{"dataset": "telescope images of galaxies (Galaxy Zoo DECaLS)", "horizontal_flip": true, "targets": ["shape", "edge-on disk", "bar", "spiral winding", "bulge size"], "norm": "batchnorm", "hidden_act": "gelu", "avg_pool_shortcut": false, "loss": "cross_entropy", "init": "orthogonal", "learning_rate": 0.017, "adamw_lr_other_params": 0.0015, "max_grad_norm": 1.0, "batch_size": 256, "epochs": 39.4, "adamw_weight_decay_other_params": 0.01}
Rows from block 4, named by matrix and row number. Rows with one number belong to one channel. Each number is 128 + 24 x the weight over its row's rms, rounded and kept within 0 to 255. All counts start at 0. After the name is the row's rms in percent of the matrix's.
# convs0: first 3x3 conv, stride 2 (model.blocks.4.convs.0.weight, 112x64x3x3), inputs 32-47, a 3x3 kernel for each
# convs1: second 3x3 conv (model.blocks.4.convs.1.weight, 112x112x3x3, transposed), outputs 32-47, a 3x3 kernel for each
convs0.24 100 [202 175 144 195 143 157 135 124 115 104 146 197 124 127 193 135 100 116 118 121  99 123 105 111 145 144 114 129 130  87 147  90  73 133 143 115 129 105  92 160 132 118 153 132 137 122 108 115 127 132  85 132  94  83 131 119  64 134 140  85 138 112 118 139 130 123 152 115 121 153 143 159 108 119 117  92 121 142  83  98 127  95  93 116  91  99 118 137 132 147 130 108 131 119 128 121 128 106 108 154 110 120 149 123 117 128 151 138  50 110  92  96 119 133  98 112 117 110 121 155 132 156 144 126 110 104 111 148 146 100 108 103 135 125 112 131 150 107 145 127  93 125 143  94]
convs1.24 102 [132 106 100 112 104 123 116  95 142 183 164 125 126 158 127 108 116 142 152 119 109 147 138 136 143  89 127 111 114 120 134 112  92 147  98  84 116 134 131  78 104 121  66 140 102 102 151 111 138 144 111 122 139 104 122 126 122 175 144 118 126 131 121 139 139 112 157 171 109 158 112 134 110 132 113 115 127 134 120 134 108 124 103 101 159 169 132 173 144  84 145 151 110 111 140 112 122 109 107  91  80 129 125 132 173 124 172 186 151 178 120  91 147  93  57 149 132 151 129 107 125 118 134 103 145 158 138 119 140 176 151 130 140 110 134 126  81 113 112 116  99 139  98 151]
convs0.25 094 [169 150 161 152 136 144 146 176 124 187 137 130 162 133 114 139 127 139  77 153 189 153 167 145 161 127 145  98  97 100  86 128 125 137 131 127 140 133 176 150 127 130 136 169 143 111 134 122  72 105  90  94  97  89 103 155 174 104 143 161 109 156 155 139 160 150 122 145 157 152 123 157 159 163 151 149 127 133 131 153 140 149 161 122 134 139 149 124 121 129 132 154 163  91 121 165  90 132 118 121 117  94  85 155 111 139 154 169 153 116  89 142 112 112 115 128 136 113 144 150 144 122 121 130 116 122 144 147 134 116 119 120 148  96  95 119 174 132 108 159 151 131 125 141]
convs1.25 098 [162 123 149 138  96 135 171 126 161  85  90  95 118 118 114 188 168 193  99 127 108 148 134 165 154 129 130 133 102 113 138 127 136 124 118 129 144 139 144 135 119 150 154  99  99 104 151 149 147 142 124 148 103 103 133 117 132 132 122 136 138  60 125 165 170 120 153 105 143 131 131 146 129 127 135 120 173 150 137 147  99  91  83 148  71 110 160 109 117 142 134 145 180 130 137 155 138 139 136  99 114 139  92 103 101 144 151 121 144  94 145 139  91 137 105 124 146 114 150 160  98 121 116 106 134 166 137 113 104 166 126 131 114 156 160 107 195 174 104 155 151 128 148 166]
convs0.26 103 [108 100 106 128 129 132 120 164 132 149 179 136 149 160 189 119 134 162 101 126 176  74 130 160 123 111 146 148 111 144 178 136 143 152 154 142 133 114 114 182 112 144 163 133 142 138 108 130 124 114  73 142 133 117 115 125 114  75 118 125 112 131  99 132 117 118 101 115 124 121  78 100 158 112  83 183 143 115 147 138 129 160 154 151 155 153 118 136 137 129 132  95  76 109 136 126 129 161 168 136 126  98 110 130  96 147 133  99 195 177 165 186 163 131 168 171 162 101 105 104 160 133 113 131 147  99 168 126  90 166 129  98 173 140  96 163 126 147 129 142 146 118 120 149]
convs1.26 094 [141 122 111 116  96  91 129 135  85  94  94 149 111 106 131 144 149 153 143 123 104 141 169 174 155 154 143  90 134 148  89 139 144 107 127 129 143 131 127 158 124 114 124 131  96  98 146 139  87 133  90  92 110 128 131 157 140 125 150 143 128 144 130 136 140 127 123 115 141 110 119 122  82  94 124  82  92  87 120  69  80 150 164 140 124 133 156 126 102  84 136 140 192 126 129 170 146 120  97 125 109 150 103 126 116 110 105 127 115 158 130 160 138 138 152 125 138  93 116 141  97 133 130 105 140 170 139 111 106 163 142 126 160 179 150 142 125 121 137 126  96 132 118 133]
convs0.27 103 [153 142 136 132 146  87 138 128  75 129  95  80 151  96 113 162 106  86 138 129 130  87 110 126  91 127  79 131 139 125 133 128 132 158 153 113 106 123 136 136 126 156 119 146 152 165 156  95 157 150 147 147 144 143 160 123  96 172 165  99 140 130  99 160 175 133 153 139 133 129 125 121 156 126  97 129 111  98 130 115 104 132 117 123 131 133 139  92 101 140 108  99  97 167 143 136 106 134 157 116 126 130 116 118 106 127 132 131  96  90 115 147 116 153 151 116 161 100  99 122  59 164 123  82 137 125  95  94 127 105 108 134 118 140 137 104 129  87 152 151  99 161 149 118]
convs1.27 106 [146 107 143 135  87  97 143 117  84 127 119 136 147 131 143 146 176 167  96 116 153 112 136 129 194 140 109 118 112 100 119  70  76 176 110 132 164 126 145 120 122 124 136 143 115 119 127 166 125 131 148 147 151 150 142 138 129 135 120 149 114  97 135 150 187 141 135 123 101 141 112 127 140 112 119 138 116 109 118 124 131 120 124  86 130 107 103 136 156 155 119 103  64 127 146 122 127 174 106 138 103  95 125 147 113 139 146 110 120 129 122 100  95 100 163 123 160 108 130  98 145 121 110 131 141 126 106 131  90 118 147 149 187 142 105 115 152 144 118 155  84 127 124 109]
convs0.28 102 [155 101 116 115 111 127 124 100 104 115 133 128 125 129 134 158 160 157 130 137 117 113  94 109 149  88 120 139 147 183 131 149 162 130 125 166 125 115 132 126 123 127  84  67 133 158 155 179 152 156 174 137 148 185 165 143 132 132 153 167 145 162 159 133 141 122 150 140 145 140 180 147 144 128 134 135 129 176  89 124 133 130 136 135 103 130 125  88  91  99 142 132 149 111 150 135 109 150 124 140 134 127 118 151 107 132  90  99 139 143 145 132 132 139 111 104 106 125 170 173 108 114 142  98 119 149 133 128 131 107 108 127  94 132 136 155 103 112 129 112  98 143 111 106]
convs1.28 123 [123 134 164 126 109 105 135  97  93 133 119  95 147 122  74 122 142 118 129 140 184 108 120 170 124 150 158 166 160 149 116 133 128 105 106 171 118 132 135 113 145 132 152 133 129 127 124 128 134 112 137 103 115 151 155 133 126 143 108  88 125 120 140 111 161 131 121 136  81 131 114  83  98 116 123 127 125 175 164 162 189 143 114 128 128 101 132 110 123 149 141 128 101 105 121 124 154 127  95 110 131 190 127 125 145 120  80 111 110  95 146 104 103 167 126  87 143 150 147 126 137 149 163 123 116 169 125 119 132 147 150  99 147 132 101 107 135 135 133 120 138 116 166 151]
convs0.29 105 [ 70 102 204 191 139 120 131 199 169 120 141  99 125 149 103 135  71  85 140 126 116 108 116  93 133 159 167  89  78 122 131  80  94 138 127  96 170 162 119 118 148 146 106  94 113 121 110 165 155 125  95 116 205 160 150 152 123 120 155 155 122 107 130 125 155  92 113 165 167 124 121 127  88 125 154 106 113 150 149 148 120 102 138 170 122 106 133 141 115  82  95 126 151 159 116  96 116 168 140 162 103  76 142 126 123 167 160 140 127 103  90 136 141 126 134 101  99 116 163 111 138 142 167 152 110 161 160 141 107 141 152 145 125 112 111 146 154 137 123 128 151 121 129 117]
convs1.29 101 [125 125 190 129 151 154 102 141 143  78 122 131  87 125 140 159 112 129  93  86  99 103  84 137  81 136 168 153 137 132 156 128  88 159 111 140 102  77 158 125 128 124 180 117 168 126 111 108 132 113 118 105 139 158 110 110  92 157 153 163 153 121 158 124 145  82 146 185 119 114 109 126 139 142 113 118 104 149 127 108 131 127 116 116 106  96 104 118 154 143 127 131 104 150 141 160 127 140 104 124  71  76 118 105 168 103 159  74 131 159 125 129 115 119  81 100 130 165 130 116 133  85 127 142 119 126  95 114  94 139 154 128 102 132 125  76 160 137 105 163 148 134 132 105]
convs0.30 102 [130 136 108 158 151 119 167 149 133 152 143 169 123 132 115 122 126 118 124 117 100 105 118  85 113 146  88 158 117 142 123  99 103 112  81  61  88 113 139  83  77 122  96 100 111  86 104 144 139 119 131 110 145 170 115 145 148  97 103 132 104 127 109 160 114  87 158 127 102 138 110 112 126 109 102 113 142 163 137 164 150 148 174 118 124 127 117 112 101  91 124 150 146 144 127 137 134 149 151 139 125 138 115  99 108 146 132 122 162 142 126 126 158 137 117 164 136 113 128 146 127 136 142 122 128 141  98  99 123 100 110 115 119  96 120 133 140 145 137 142 126 146 132 114]
convs1.30 106 [156 153 100 139 101 120 117 100 104 165 165 188 137  92 125  75  74  98  99 106 104 147 119 113 132 127 138 102 135 157 120 125 134 118 144 117  99 122 164 115 123 154 119 162 143 165 134 131 133 124 124  72  91  59 133 109 119 152 132 148 104 178 172 124 156 121  95 137 103 145 184 131  79 107  94  94 126 124 168 170 125 105 136 130  92 151 155 124 138 118 102 137 185  96 120 132 144 113 102 112 130 106 144 125 116 136 160 109 139 139 135 118 153 162  91 157 120 116 126 107 130 135 119 135 133 138 177 144 148 132 162 131 104 110 155 111 115 107 151 145 133 149 181 145]
convs0.31 100 [145 102 133 197 131 140 168 113 109 172 131 104 143 107 132 135 146 128 122 144 117 145 115 142 119 129 154 154 183 159 134 155 147 126 117 116 128 132 146 150 132 154 143 118 118 133 138 131 139 114 122 140  91  86  95 119 125 125 152 130 132 111 148 114 124 141 133 118 138 134 138 156 128  84  99 115 107 129 139 138 144  95 129 139  96 105 119 129 118 127 125 180 175 123 121 135 136 142 122 105  90  87 103 100 102 139 148 163 129 129 141 135 128 149 137 120 110  84  88  75  68 109 134 117  96 134 118 105  99 119 131 107 126 135 126 130 128 168 118 121 110 111  94 102]
convs1.31 100 [106 115 128 149 116 123 129 139 134 163 131 115 130  98 103 132  79  70 148 154 149 160 134 171 156 103 126 140 115 115 135 103 121 134 104 102 110 130 145 107 144 112 112 148 118 133 145 113 141 134 168 132 134 117 167 128 108 144 133 154 115 124 152 103 135 179  75  98 130 106 119  93 116 146 107 116 142 191 134 129 131 128 121 138 122 122 135 139 116  84 147 136 157 100 149 132 169 166 117 112 120 114 139 146 115 143 154 124 115 113 104  84 122 115  93 115 125 121 154 117 117 135 139 120  98 128 142 122 177 111 109 136 114 106 112 150 148 140 116 110 114 157 138  84]
convs0.32 098 [126  89  74 149 122 112 158 106 118 117 151 172 100 129 156 122 127 142  98  89 104  83 114  96  83 107 105 104  83 101 109 128  94 157 144  94  96  99 107  95 112 115 139 118 103 120 143 139 148 101 100 131 152 125 139 123 141  93 105 115 152 140 162 124 139 116 110 131 105 131 166 140 148 134 159 108 127 136 128 124 130 106 132  96 117 156 112 108 102 119 112 109 141 155 126 116 100 138 125 207 174 107 151 159 114 140 135 109 142 153 141 117 172 149 131 122 130 104 159 174 111 148 172 142 126 171 112 141 112  92 139 147 129 144 129 126 116 141 110 142 127 150 142 136]
convs1.32 087 [103 115  99 123 122 139 117 132 123 152 155 152 123 147 144 125 135 129 151  99 142 110 114 122 138 164 112 113 131 177  76 113 143  88 130 145 152 158 111 133 156 129 136 124 111 160 165  72 157 144  65 125 153 112 186 144 166 138 125  82 127 153 120 102 145 160 164 181 140  96  97  64 145 153 119 113 138 152 139 153 121 145 134  93 164 156 108 161 142  99  69 115 141 140  91  94 130 127  83 105 101 112 137 168 136 113  67 141 114 148 130 117 123 128 132 116 103 132 146 101 172 128 135 116 145 129  88 140 125 105 132 135 125 121 104 154 125 119 139 104  94 145 134 113]
convs0.33 100 [ 95 104 106  67 115  95  74  82 124 139 153 135 119 131 116  84  94 142 167 175 147 160 162 160 124 140 134 141 138 164 153 114 143 144 158 140  97 109 127 107 147 139 119 160 120 120 128 160 113 168 160 134 137 107 116 115 114 102 135 123 126 138 142 118  75  81 110  98 115 164 126 114  98 115 119 147 131 128 136 147 119 142 112 110 113 119 121 149 152 122 136 154 109 145 158 124  79 109  91 137 120 135 124 130 161  95  92 117 150  93  72 140 102  96 166 132 117 133 142 112 138  93 104 146 117 134 106 118 133 100 119 118 139 130 161 158 165 130 135 157 130 112 137 147]
convs1.33 102 [157 120 125 156 133 111 162 144  90  80 133 136  92 129 100 106 122 114 128 185 139  99 134 146 107  93  81 165 124 157 148 107 152 140 142 149 136  95  97 141 111 121  86 119 146 153 149 178 133 122 150 162 115 141 151 189 153 118 128 155 132 124 132  94 135 130 116 122 115 116 108 103 140 124 162 130 132 167 118 130 110 131  91 167 144 110 125 121  94 129  92 138 115 114 108 138 148  99 120 112 120 113 130 131 125 124 152 131 131 151 152 112 149 174 179 114 149 124 178 139 108 120 122 129  94 100 136 107  91 153 104  93 184 152 152 106 155 144 137 147 119 124 142 141]
convs0.34 094 [138 118 123 138 113 127 118 140  75 116 167 170 104 133 151  98 128 110 141 125 203 133 142 115 162 182 125 129 105  87  95  57  77  78  69  78 174 160 153 144 143 181 124 117 122 113 118 144 138 150 119 147 150 141 163 130 120 119 135 113 155 120  78 156 137 120 121 123 136 138 108 106 134 165 167  96 141 133  73 137 156 169 153 123 117 134  87 152 125 118 152 148 161 140 120 136 148 138  97 133 126 129 119 105 152  82 106 139 104 122 122  78 105 148  82  98 126 123 125 147  96 161 152 125  81 105 109 114 121 104 123 140  63 110  86 130 156 132 123 108 166 136 137 128]
convs1.34 079 [108  83 156 138 114 131 148 131  99 113 139 152 124 127 174 132 166 234 124 104  97 119 127 119 115 103 116 128 145 129 122 146 149 138 154 145 153 125 161 138 156 128 140 162 126 106 182 135 127 157 103  86 124  75 113 129 126 108 110 137  91  70 109 136 104 138 128 126 117 135 129 161 148 151 133 137 113  98 171 193 133 111 104 109 116 116 109  95 113 105 121  82 115 115 101 155 113 109 145 114 118 139  84 118 122 124 157 153  72 139 115  84 163 140  90 131 145 149 131  96 116 140 128 150 125 149 124 124 111 129 123 132 116 143 131 104 154 102 121 170 155 131 144 172]
convs0.35 103 [166 151 120 133 149 157 110 125 121 137 147 163 136 120 129 125 120 141  96  80  78 108 121 125 139 157 147 115  85  93 132 103  79 171 136 119 114 117 137 147 104 122 155 151 153 102 119 122 107 112 154 119 126 138 111 125 142 142 132 157  93  95 117 138 149 142 129 183 172 101 118 134 111 121 128 109 132 159 153 115 106 131 155 137 140 146 153 167 171 144 139 120 145 124 124 101  69 124 158 103 127 126  99 113 123  77 100 143 114 126 129 168 111  88 184 156 127 108  97 102 105 128 170 100 134 103 134 145 144 136 136 107 143  82  93 115 149 134 135 108 112 159 155 164]
convs1.35 086 [ 85 121 138 136  82 103 141 118 130 123 111  84 128 150 100 152 121 133 137 156 125 134  95 114 139 133 150 127 147 110 140 148  89 137 114  89 129 135 104 156 128 106 151  76 120 105 106 137 129 172 147 133 134 170 148 130  68 145 153 137 110 182 146 105 168 142 164 175 136 147 116 107 110 142 143 123 128 133 199 138 105 116  87 134 103 141 114 123 133 152 180 117 124 117 144 110 132 144 119 137 125 123 164 136 124 148 128 161 160 169 103 137 124 151  95 106 184 116 117 107 130  86 120 109 126 129 138 153  95 105 104  99 125 113  99 115 102 153 148 131  91 125 153 135]
convs0.36 097 [ 96  93  79 134 128 118 148 111  73 121 116 102 128 135 144 153  92 114 113 113 110 140 112  97 129 128 130 148 137 150 118 138 161 146 137 180 123 113 131 107 109 124 101 108 156 127 103 130  92 104 132 113 105 113 128 144 104 111 110 118  83 119 129 140  95 116 139 148 104 117 161  86 174 135 137 137 141 138 115 122 121  89 108 150 141  94 127 163 111 123 137 118 143 133 117 126 142 113 154 111 147 153 108 143 155 107 135 139 156 145 107 126 131 148 115 133 152  94 108 141 101  82 173  63  83  99 157 164 135 153 146 159 118 111 152 118 121 125 126 118 124 146 121 101]
convs1.36 099 [168 151 113 154 138 186 143 120  87 134 135 117 134 134 140  98 116 104 142 102  96 140 137 121 103 125 147 141 147 172 159 144 135  97 108 213 124 130 124 104 133 111 102 152 175 102 102 105 114 124 133  92 127 131 155 119 151 149 126  96 105 115  95  83  81 125 138  93 145  90 129 117 122  94 118 153 139 107 132 154 156 102 152  98  99 140 114 114 100 163 100  83 134  83 132 131  97 109 151 148 103  85 141 149 141 130 140 110 150 127 139 146 107 141 162  96  86 133 114 170 128 156 202 110 130 177 117 140 194 128 133 174 126 128 171 137 126 111 146 133 104 141  88  91]
convs0.37 103 [138 163 146 128 110 124 115 121 116 147 186 179 120 117 123 113 129 134 129 137 140 153 140 145 113 115 113 165 161 165 142 160 171  99 155 172  90 115 134 120 149 152 152 138 169 146 128 152 117 138 136  89 118 107 145 183 131 161 138 137 152 152 126 158 160 133 136 136 144 128 136 115 122 144 126 159 160 139 177 171 135 134 117  88 139 101  88 125 109  88 151 170 118 157 148 138 135 151 140 130 111 114 102 134 106 139 132 105 102 122  96 133 118 138  98 120 135 119 135 142  92 134 147 112 136 131 117 116  91 122 134 109 158 138 140 137 140 130 153 140 146 147 154 127]
convs1.37 116 [131 111 107 154 129  85 151 120 129  84  80 125 117 103 102  94 150 139 120 140 129 130 108 130 148 142 122  92 124 171 114 107 157 144 124 136 142 116 128 154 133 134 152 128 100 142 118 120 112 124 147 134 115 140 155  87  84 143 111  99 141 133 155 106 112 132 121 133 137 124 105 108 174 156 171 154 123 130 153 128 100 120 100 127 150 120 122 129 153 111 136 144 138 113  89 124 170 117 158 150 114 154 186 115 109 107 142 144 154 133  69 101 128 101 110 109 117 135 140 143  99 142 160 150 146  95 108 122 107 103 113 129 120 155 150 139  97 125 144 109 128 186 162 146]
convs0.38 096 [122 113 140 179 150 142 158 143 159 130 137 135 125 106 127 118  65  91 120 103 111 122 121 112 124 107 111 172 157 151 144 169 122 108 156 150 150 139 114 120 108  98 116 118 130 133 103 118 144 100 108 166  99 112 153 144 129 147 109  90 159 110 104 103 113 149 127 153 123 121 174 120 132 133 129 185 144 175 159 146 152 114 126 140 100 118 157 139 157 156 146 175 176  84 132 111 124 106  87 126 139 139 126 166 167 147 166 172 114 134 147 131 144 144 116 131 124 143 135 135 135 148 167 108 122 114 120 140 136 143 160 144 131 166 142 147 151  97 130 114 116 173 117 140]
convs1.38 096 [134 131 100 101 140 147 135 148 147  94 121 119 112 133 125 133 100  96 123 102 151 161 138 166 124 153 183 209 134 134 191 150 129 158 148 112  92 118 146 156 130 126 168 113 120 139 101  94 143 118 121 157 111  94 103  90 119 138  86  96 137 109  62 155 150 141 137 139 146 136 104 119 162 150 146 135 139 134 103 121 148 142 126 110 121 121  98 116 128  93 137 150 190 141 159 190 111 108 138 151 102  88 134  69 114 126 115 125 132  99 128 131 136 156 117 112 150 131 121 114 144 141 115 104 102 147  93 100  96  90 102  83 109 113 141 142 121 139 190 181 157 192 147 135]
convs0.39 101 [142  64 121 133 115  95 139 147 118 160 153 109 132 163 179 107 166 172  98  96 108 111 103 139 148 154 126  66  74 204 119  78 133 141 102 109 104 142 115 115 156 124 136 148 156 112 127 117 112 109 121 122 115 157 138 132  93 139 105 128 124 120 132 177 113 100 194 145 130 131 133 111 172 154 126 154 117 107 182 105 117 133 123 109 112 135 137  94 144 138  87  70 106 128  98  88 174 127 101 127 142 100 129 132 146 162 181 153 111 111 132 143 134 106 115 127 104 132 151 144 117 113 154 109  83 144 125 147 126 139 108 112 155 136 151 148 114 127 155 110 136 152 129 169]
convs1.39 101 [104 108 127 140 142 131  92 129 166 107 133 138  96 137  94 152 106 123 136  91 148 153  90 116 154  55 108 127 132 163 125 120 154  92 106 147 101 102 141 151 129 138  93 152 129 103  87 124 108 130  92 102 133 154 140  89 136 140 133 140 156 184 177  89 100  87 135 134 154 140 135 169 121 157 122 174 157 169 166 167 121 137 159 121 144 173 134 186 124 106 113 161 137 109 121 118 173 175 142 168 100  84 170 133 151 132 155 159 117 168 171  97 137 151 107 135 118 139 143 131 139 128 123 142  99 118 160 117  84 140 116  98 142 130 128 153 135  83 145 127 148 148 145 100]
convs0.40 105 [134 126 170 110 147 124 103 136 117 119 134 139 151 133 113 125 148 124 116 136 139 126 130 134 133 169 159 138 159 146 159 164 150 164 162 135 104 102 113 151 134 117 142 126 129 101 119 138 151 166 161 126 135 148 105 122 103  88 108  95  98  77  67 127 143 142 109 135 150 105 135 134 160 144 124 127 117 118 100  79 109 146 131 101 119 148 125 122 136  89 120 110 158 103  98 135  82  81 132 114 109 138  99 130 184 114 155 143 126 166 171 119 164 147  98 126 126 140 146 151 144 138 139 128 133 114 149 152 187 127 149 149 124 142 139 112 144 141 146 123 134 118 153 153]
convs1.40 104 [100  91 101 125 132  90 178 177 150  90 118 119 114 171 154 141 140 179 101 162 173 151 145 143 101 142 140 161 113 111 190 134 151 145 150 118 153 100 110 114 138  92  84 162 124 152 159 136 143 135  94 158 127 145  88 121  98 141 124 129 130 115 124 160 131 128 186 123  83 128 106 143 133 132 117 103 120  92 132 102  83 156 137 108 119 160  80 122 109 175 113 125 150 149  89  95 179 109  81 117 129 153 123  95 144 141 100 125 123 132 105 140 155 137 135 117  81  90 124 148 127 147 155 128 143 125 112 109  91 146 117 115 115 145 103 101 139 107 178 176 173 133 122 142]
convs0.41 101 [128 101 154 146 148 186 126 186 137 152 111 122 144 140 114 122 155 130 109 144 156 126 155 145 137 176  99 131 104 115 100 112 106 111 145 130 145 156 142 129  92 120  66 107 135 155 141 125 115 134 114  89 178 150  72 151 140  94 153 165 135 159 173 137 143 119 150 109 145 166 140 149 132 144 126 143 143 134 154 156 115 117 131 104 144 126 113 149 136 114 132 125  96 186 149  76  80 137 144 167 150 125 158 135 106 162 131 118 138 121 126 127 140  95  94  95  76 149 157 126 108 122 120 122 122 145 142 136 138 118 115 124 112 141 108 114 135 133 126 132  95 155 149 122]
convs1.41 095 [115 133  82 111 143 142 171 194 147 149 144 114 134 176 137 105 122 144 122 130 144 141 143 145  89 118 144 130 100 118 147 144  93 131 130  90 125 111 160 129 145 133  73 115 106 166 179 123 171 121 126 156  80 114 170 135 106 148 149 144 124 123 133 109 122 141 123 139 103 127 102 136 107  92  90 147  73 102 132 104  98  88  90 141 137 131 132 136 130 175 117 136 134  98 121 106 104 109  96 119 148 119 137 143 142 131 143 146 135 149 119 128 160 129 113 108  97 110 134 120 134 127 120 146 133  99 115 112 108  99 117 152  88 111  89 154 127 100 105 129 120 142 157 142]
convs0.42 104 [154 131 113 159 118 136 152 132 141 170 127  84 161 140 118 155 168 138 123  94  97 146 138 140 132 143  90 124 110 140 129 156 120 132 120 164 103 132 133  78 110 112  96 114 127  99 118  99 104 135 135 127 164 165 113 141 138  76 120 141  55 152 153 121  95  93 134 116 125 113 129 168 137 149 158 106 137 140 102 120 123 118 109 139 100 109 147 105 133 148  98 149 164 112 113 138  72  93 144  98  73 106 148  91  72 118  90 123 149 135 150 135 142 147 122 115 134 193 140 114 166 141 116 155 165 147 133 142 122 124 122  76 119 108 101 112 124 163  91 126 146 139 157 130]
convs1.42 103 [100 137 116 100 148 142 102 144 180 134 136 151  99 108 142 130 121 163 135 159 139 185 118 125 145 137 155 116 188 123 126 161 100 132 122 143 141  95 156 137  84 154 135  76 145 118 140 155 142 145 147 100 132 138 157 111 100 120 140 130  89 107 132 120 131 131 136 139 180 177 144 132 142 124 124 149 117 134 125 131 131 170 159 140 150 145 142 141 157 153  97  97 134 173 146 123 170 152 141  77 105  89  85 149 146 123 133 171  99 137 186  90 134 147 114 143  98 152 138 119 138 180 118 115 143 140 155 143 110 151 134 109  67 116 147 126 121 155 139 126 163  80 125 114]
convs0.43 103 [ 80 130 150  89  81 173 113  69 130 109 130 146 125 127 155 116 127 108 118 103 156 126 132 158 132 123 124  98 155 110  85 123 156 109 120 160 136 107 156 116 124 119 111 130  96 127 114 107 122 186 128 105 145 140 134 131  90 127 131  84 122 144  98 126  97 109 134 121 108 161 173 143 104 102 129 108 118 173 121 114 129 120 130 173 150 122 134 168 138 144  92 162 192  99 125 192  75 114 142 154 105 127 160 141 138 119 134 186 157 123 150 129 146 147  92 114 151 127  94  81 122 105 109  77  91 113 113 144 153 124 131 118 153 161  89 116 133 148 144 103 103 142 128 102]
convs1.43 086 [122  99 122 135 110 150 124 144 155 110 128 140 125 142 127 115 103  98 125 130 107 152 126 122 158 198 137 142 155 111 103 120 111 106 132  92  97 128 139 117 121 126  78 149 113 122 145 126 133 129 141  95 153 160 103 139 106 142 154 157 124  93 158 120 129 140 168 162 113 134 135 133 136 152 175 104 106 118  98 117 167 145 175 124 104 149 173 145  98 141 118 131 151 117 147 155 133 130 125 132 148 134  89 110 156 174 119  86 143  73 131 148 147  87 186 149  99 152 154 152 128  85 162 132 117 165 132 119 103 139 145 104 149 169 143 130 186 139 187 179 120 154 160 136]
convs0.44 099 [118  84 138 106  99 157 135 136 169 144 114 171 136  92 123 123 115 137 114 128  89  95 142  93 110 156 105  68 138 101  83 137 138 109 173 166  85 121 139 107 131 129  94 116 109 169 106 107 122 112  85 116  87  95 156 146 139 143 133 129 131 130 105 139 131 113 121 121 127 111 103 115 159 130 132 123 116 116 122 101 107 117 127  95 132 107 109 118 145 149 122 119 141 131 105 127  97  84 118 135 128 116 128 110 107 138 103 140 127 145 112 125 103 130 122 119 122 136 139  93 146 131 152 153 124 140  83  91 116  87 112 117  63  91 133 120 146  93 104 115  71 114 104  65]
convs1.44 107 [130 107  89 105 126  88 107 183 141 144 159 153  93  94 100 119 125  99 148 127 141  86 105 116  98 132 137 129 165 115 138 141 107 120 147 108 109 124 127 105 158 138 150 151 161 142 125 107 136 118 154 120 118 105 126 133  94 172 175 106 189 180 141 102 134 115 130 130 180  79 127 145 144 150 154  80 148 186 144 120 164 142 131  95 141 131 164 158 119 140  63  98 136  98 118 139 146 131 104 126 120 129 103 114 109 103 119 139 152 138 149 183 143 120 175 121 135 156 152 166 134 173 145 138 140 119 138 145 132 124 128  99 147 139 133 102 142 128 102 139 127 133  97 126]
convs0.45 097 [130 187 155 148 174 143 143 135 101 125 170 128 167 147 156 147 150 159 124 131 137 105 122 119 132 121 133 143 112 123 135 129 117  94  75 137 146 153 179 113 148 106  65  84  93 137 142 117 121 106  82 111  90  96 140 145 169  89 137 120 106 134 153 103  79 108 137 108 141 164 152 166 145 126 105 127 131 116 155 165 180 126 106 119 151 131 138 136 136 148 135 148 145  97 118 124 124 139  99 137 155 154 139 164 141 133 123 109 166 142 130 154 161 168 131 161 156 131  64 124  88  68  85 133 142 108 117 105 118 173 131 139 124 139  88 121 128 102 137 106 115 162 114 117]
convs1.45 112 [124 165 153 125 109 154 104 105 110 113  85 102 105 101  97 107  88 118 138 103 104 115 110 141 183 111 151 124 117 136 127 136 119 117 104  83 126 111 119 157 144 124 138 134 138 175 145 124 166 121 126 145 121 132 130 105 138 165 131 132 128 128 163 117 155 155 119 159 144 115 124 125 102 144 163 112 124 188 111 116 134 137 145 143  81 128 129  99 154  88 147 121 117 135 122  90 153 109 126 148 144 118 132 151 166 139 164 130 121 143 163 124 109 113  71 113 113 133 117 124  80 106 133 119 112 128 163 136 146 100 144 131 128 167 120 148 140 114 141 115 115 147 152 122]
convs0.46 106 [169 200  61  69 166 189 221 124 133 127 108 116 148 108 125 113  97  95 103 121 107 108 118 140  93  95  88 121 123 133 121 125 143 134  89 118 134 114 150 179 154 108  99 110 138 127 155 117 154  83 143 124 114 106 130  95 164 172 130 110  69 139 138  99 100 159 138 135  99  83 126 157 127 130 122 138 166 142 140 139 152 105 141 114 100 130 143 153  75 120 173 170  97  80 130 206 176 133 106 129 109 116 135 153 125  88 101 145 151 126 153 123 142 142 151 142 170 104  81  91 118 146 125 145 113 177 119 121 180 140 121 128 157 111 167 122 108 117 119 118 100 111 106 126]
convs1.46 094 [116 115 161 119 157 151 100  62 150  94  86 111 123 133 151 160 135 115  84 100 111  83  95 153  93 108 155 141 139 118 136 134 101 134  94  71 124 133 122 158  96 123 106 149 124 131 122 133 120 144 139 116 147 139 113 145 137 156 122 148 139 122 145 151 154 133 147 145 123 130 109 112 161 134 124 104 118 113 113  76 138  99  87 121 118 125 147 137 104 101 147 103 123 141 127 135 123 133  91 178 126 129 101  94  98 116 125 120 180 149 110  81 119 160 114  89 133 132 143 123 116 134 144 149 156  87 127 177 157 159 139 111 126 125 111  83 141 142 119 158 156 149 165  90]
convs0.47 102 [141 159 124 149 171 125 111 161 142 103  72 131 126 135 147 151 149 187 134 136 139 108 149 193 133 144 169 159 122 112 132 148 130 102 143 129 152 111 103 136 125 125 118 124 120 142 133 128 146 111 112 152 112 165 126  87  94 123  84  98 154  99 113 144 162 151 115 147 119 123 109 138 175 113 110 168 133 105 151 122 109 121 132 155 126 140 138 162 162 137 124  88 100 135 138 133 139 131 150 140 121 102 132 118 143 144 163 137 140 125  85 169 117 112 190 174 148  93 119 113 151 146 168 124 130 173 141 148 100 132 121 112 126 103 115  71  56  73  99 121 121  98  96 125]
convs1.47 102 [105 122 162 105 123 145 123 113 119 127 119 124 155 141 123 139 131 150 121 122 135 130 103 132 126 133 172 175 130 120 161 138 110 124 123  89 144 128 143 106 158  81 159 104  81 146 171 161 147 173 133 135 125 151 126 141 106 151 152 148 118 166 162 120 130 151 149 140  90 145 131 151 117  85 124 145 106 103 146 136 149 125 136 154 163 120 129 155 157 129 123  97 116 109 128 147 132 154 123 131  87 120 120  87 120 179 151  94 117 148 112  97 152 150 139 111 163 124  91 164 112 116 127 131 125 162 125 150 140 151 145 118 170 138 124  99 106  83 150 156 120 114 135 143]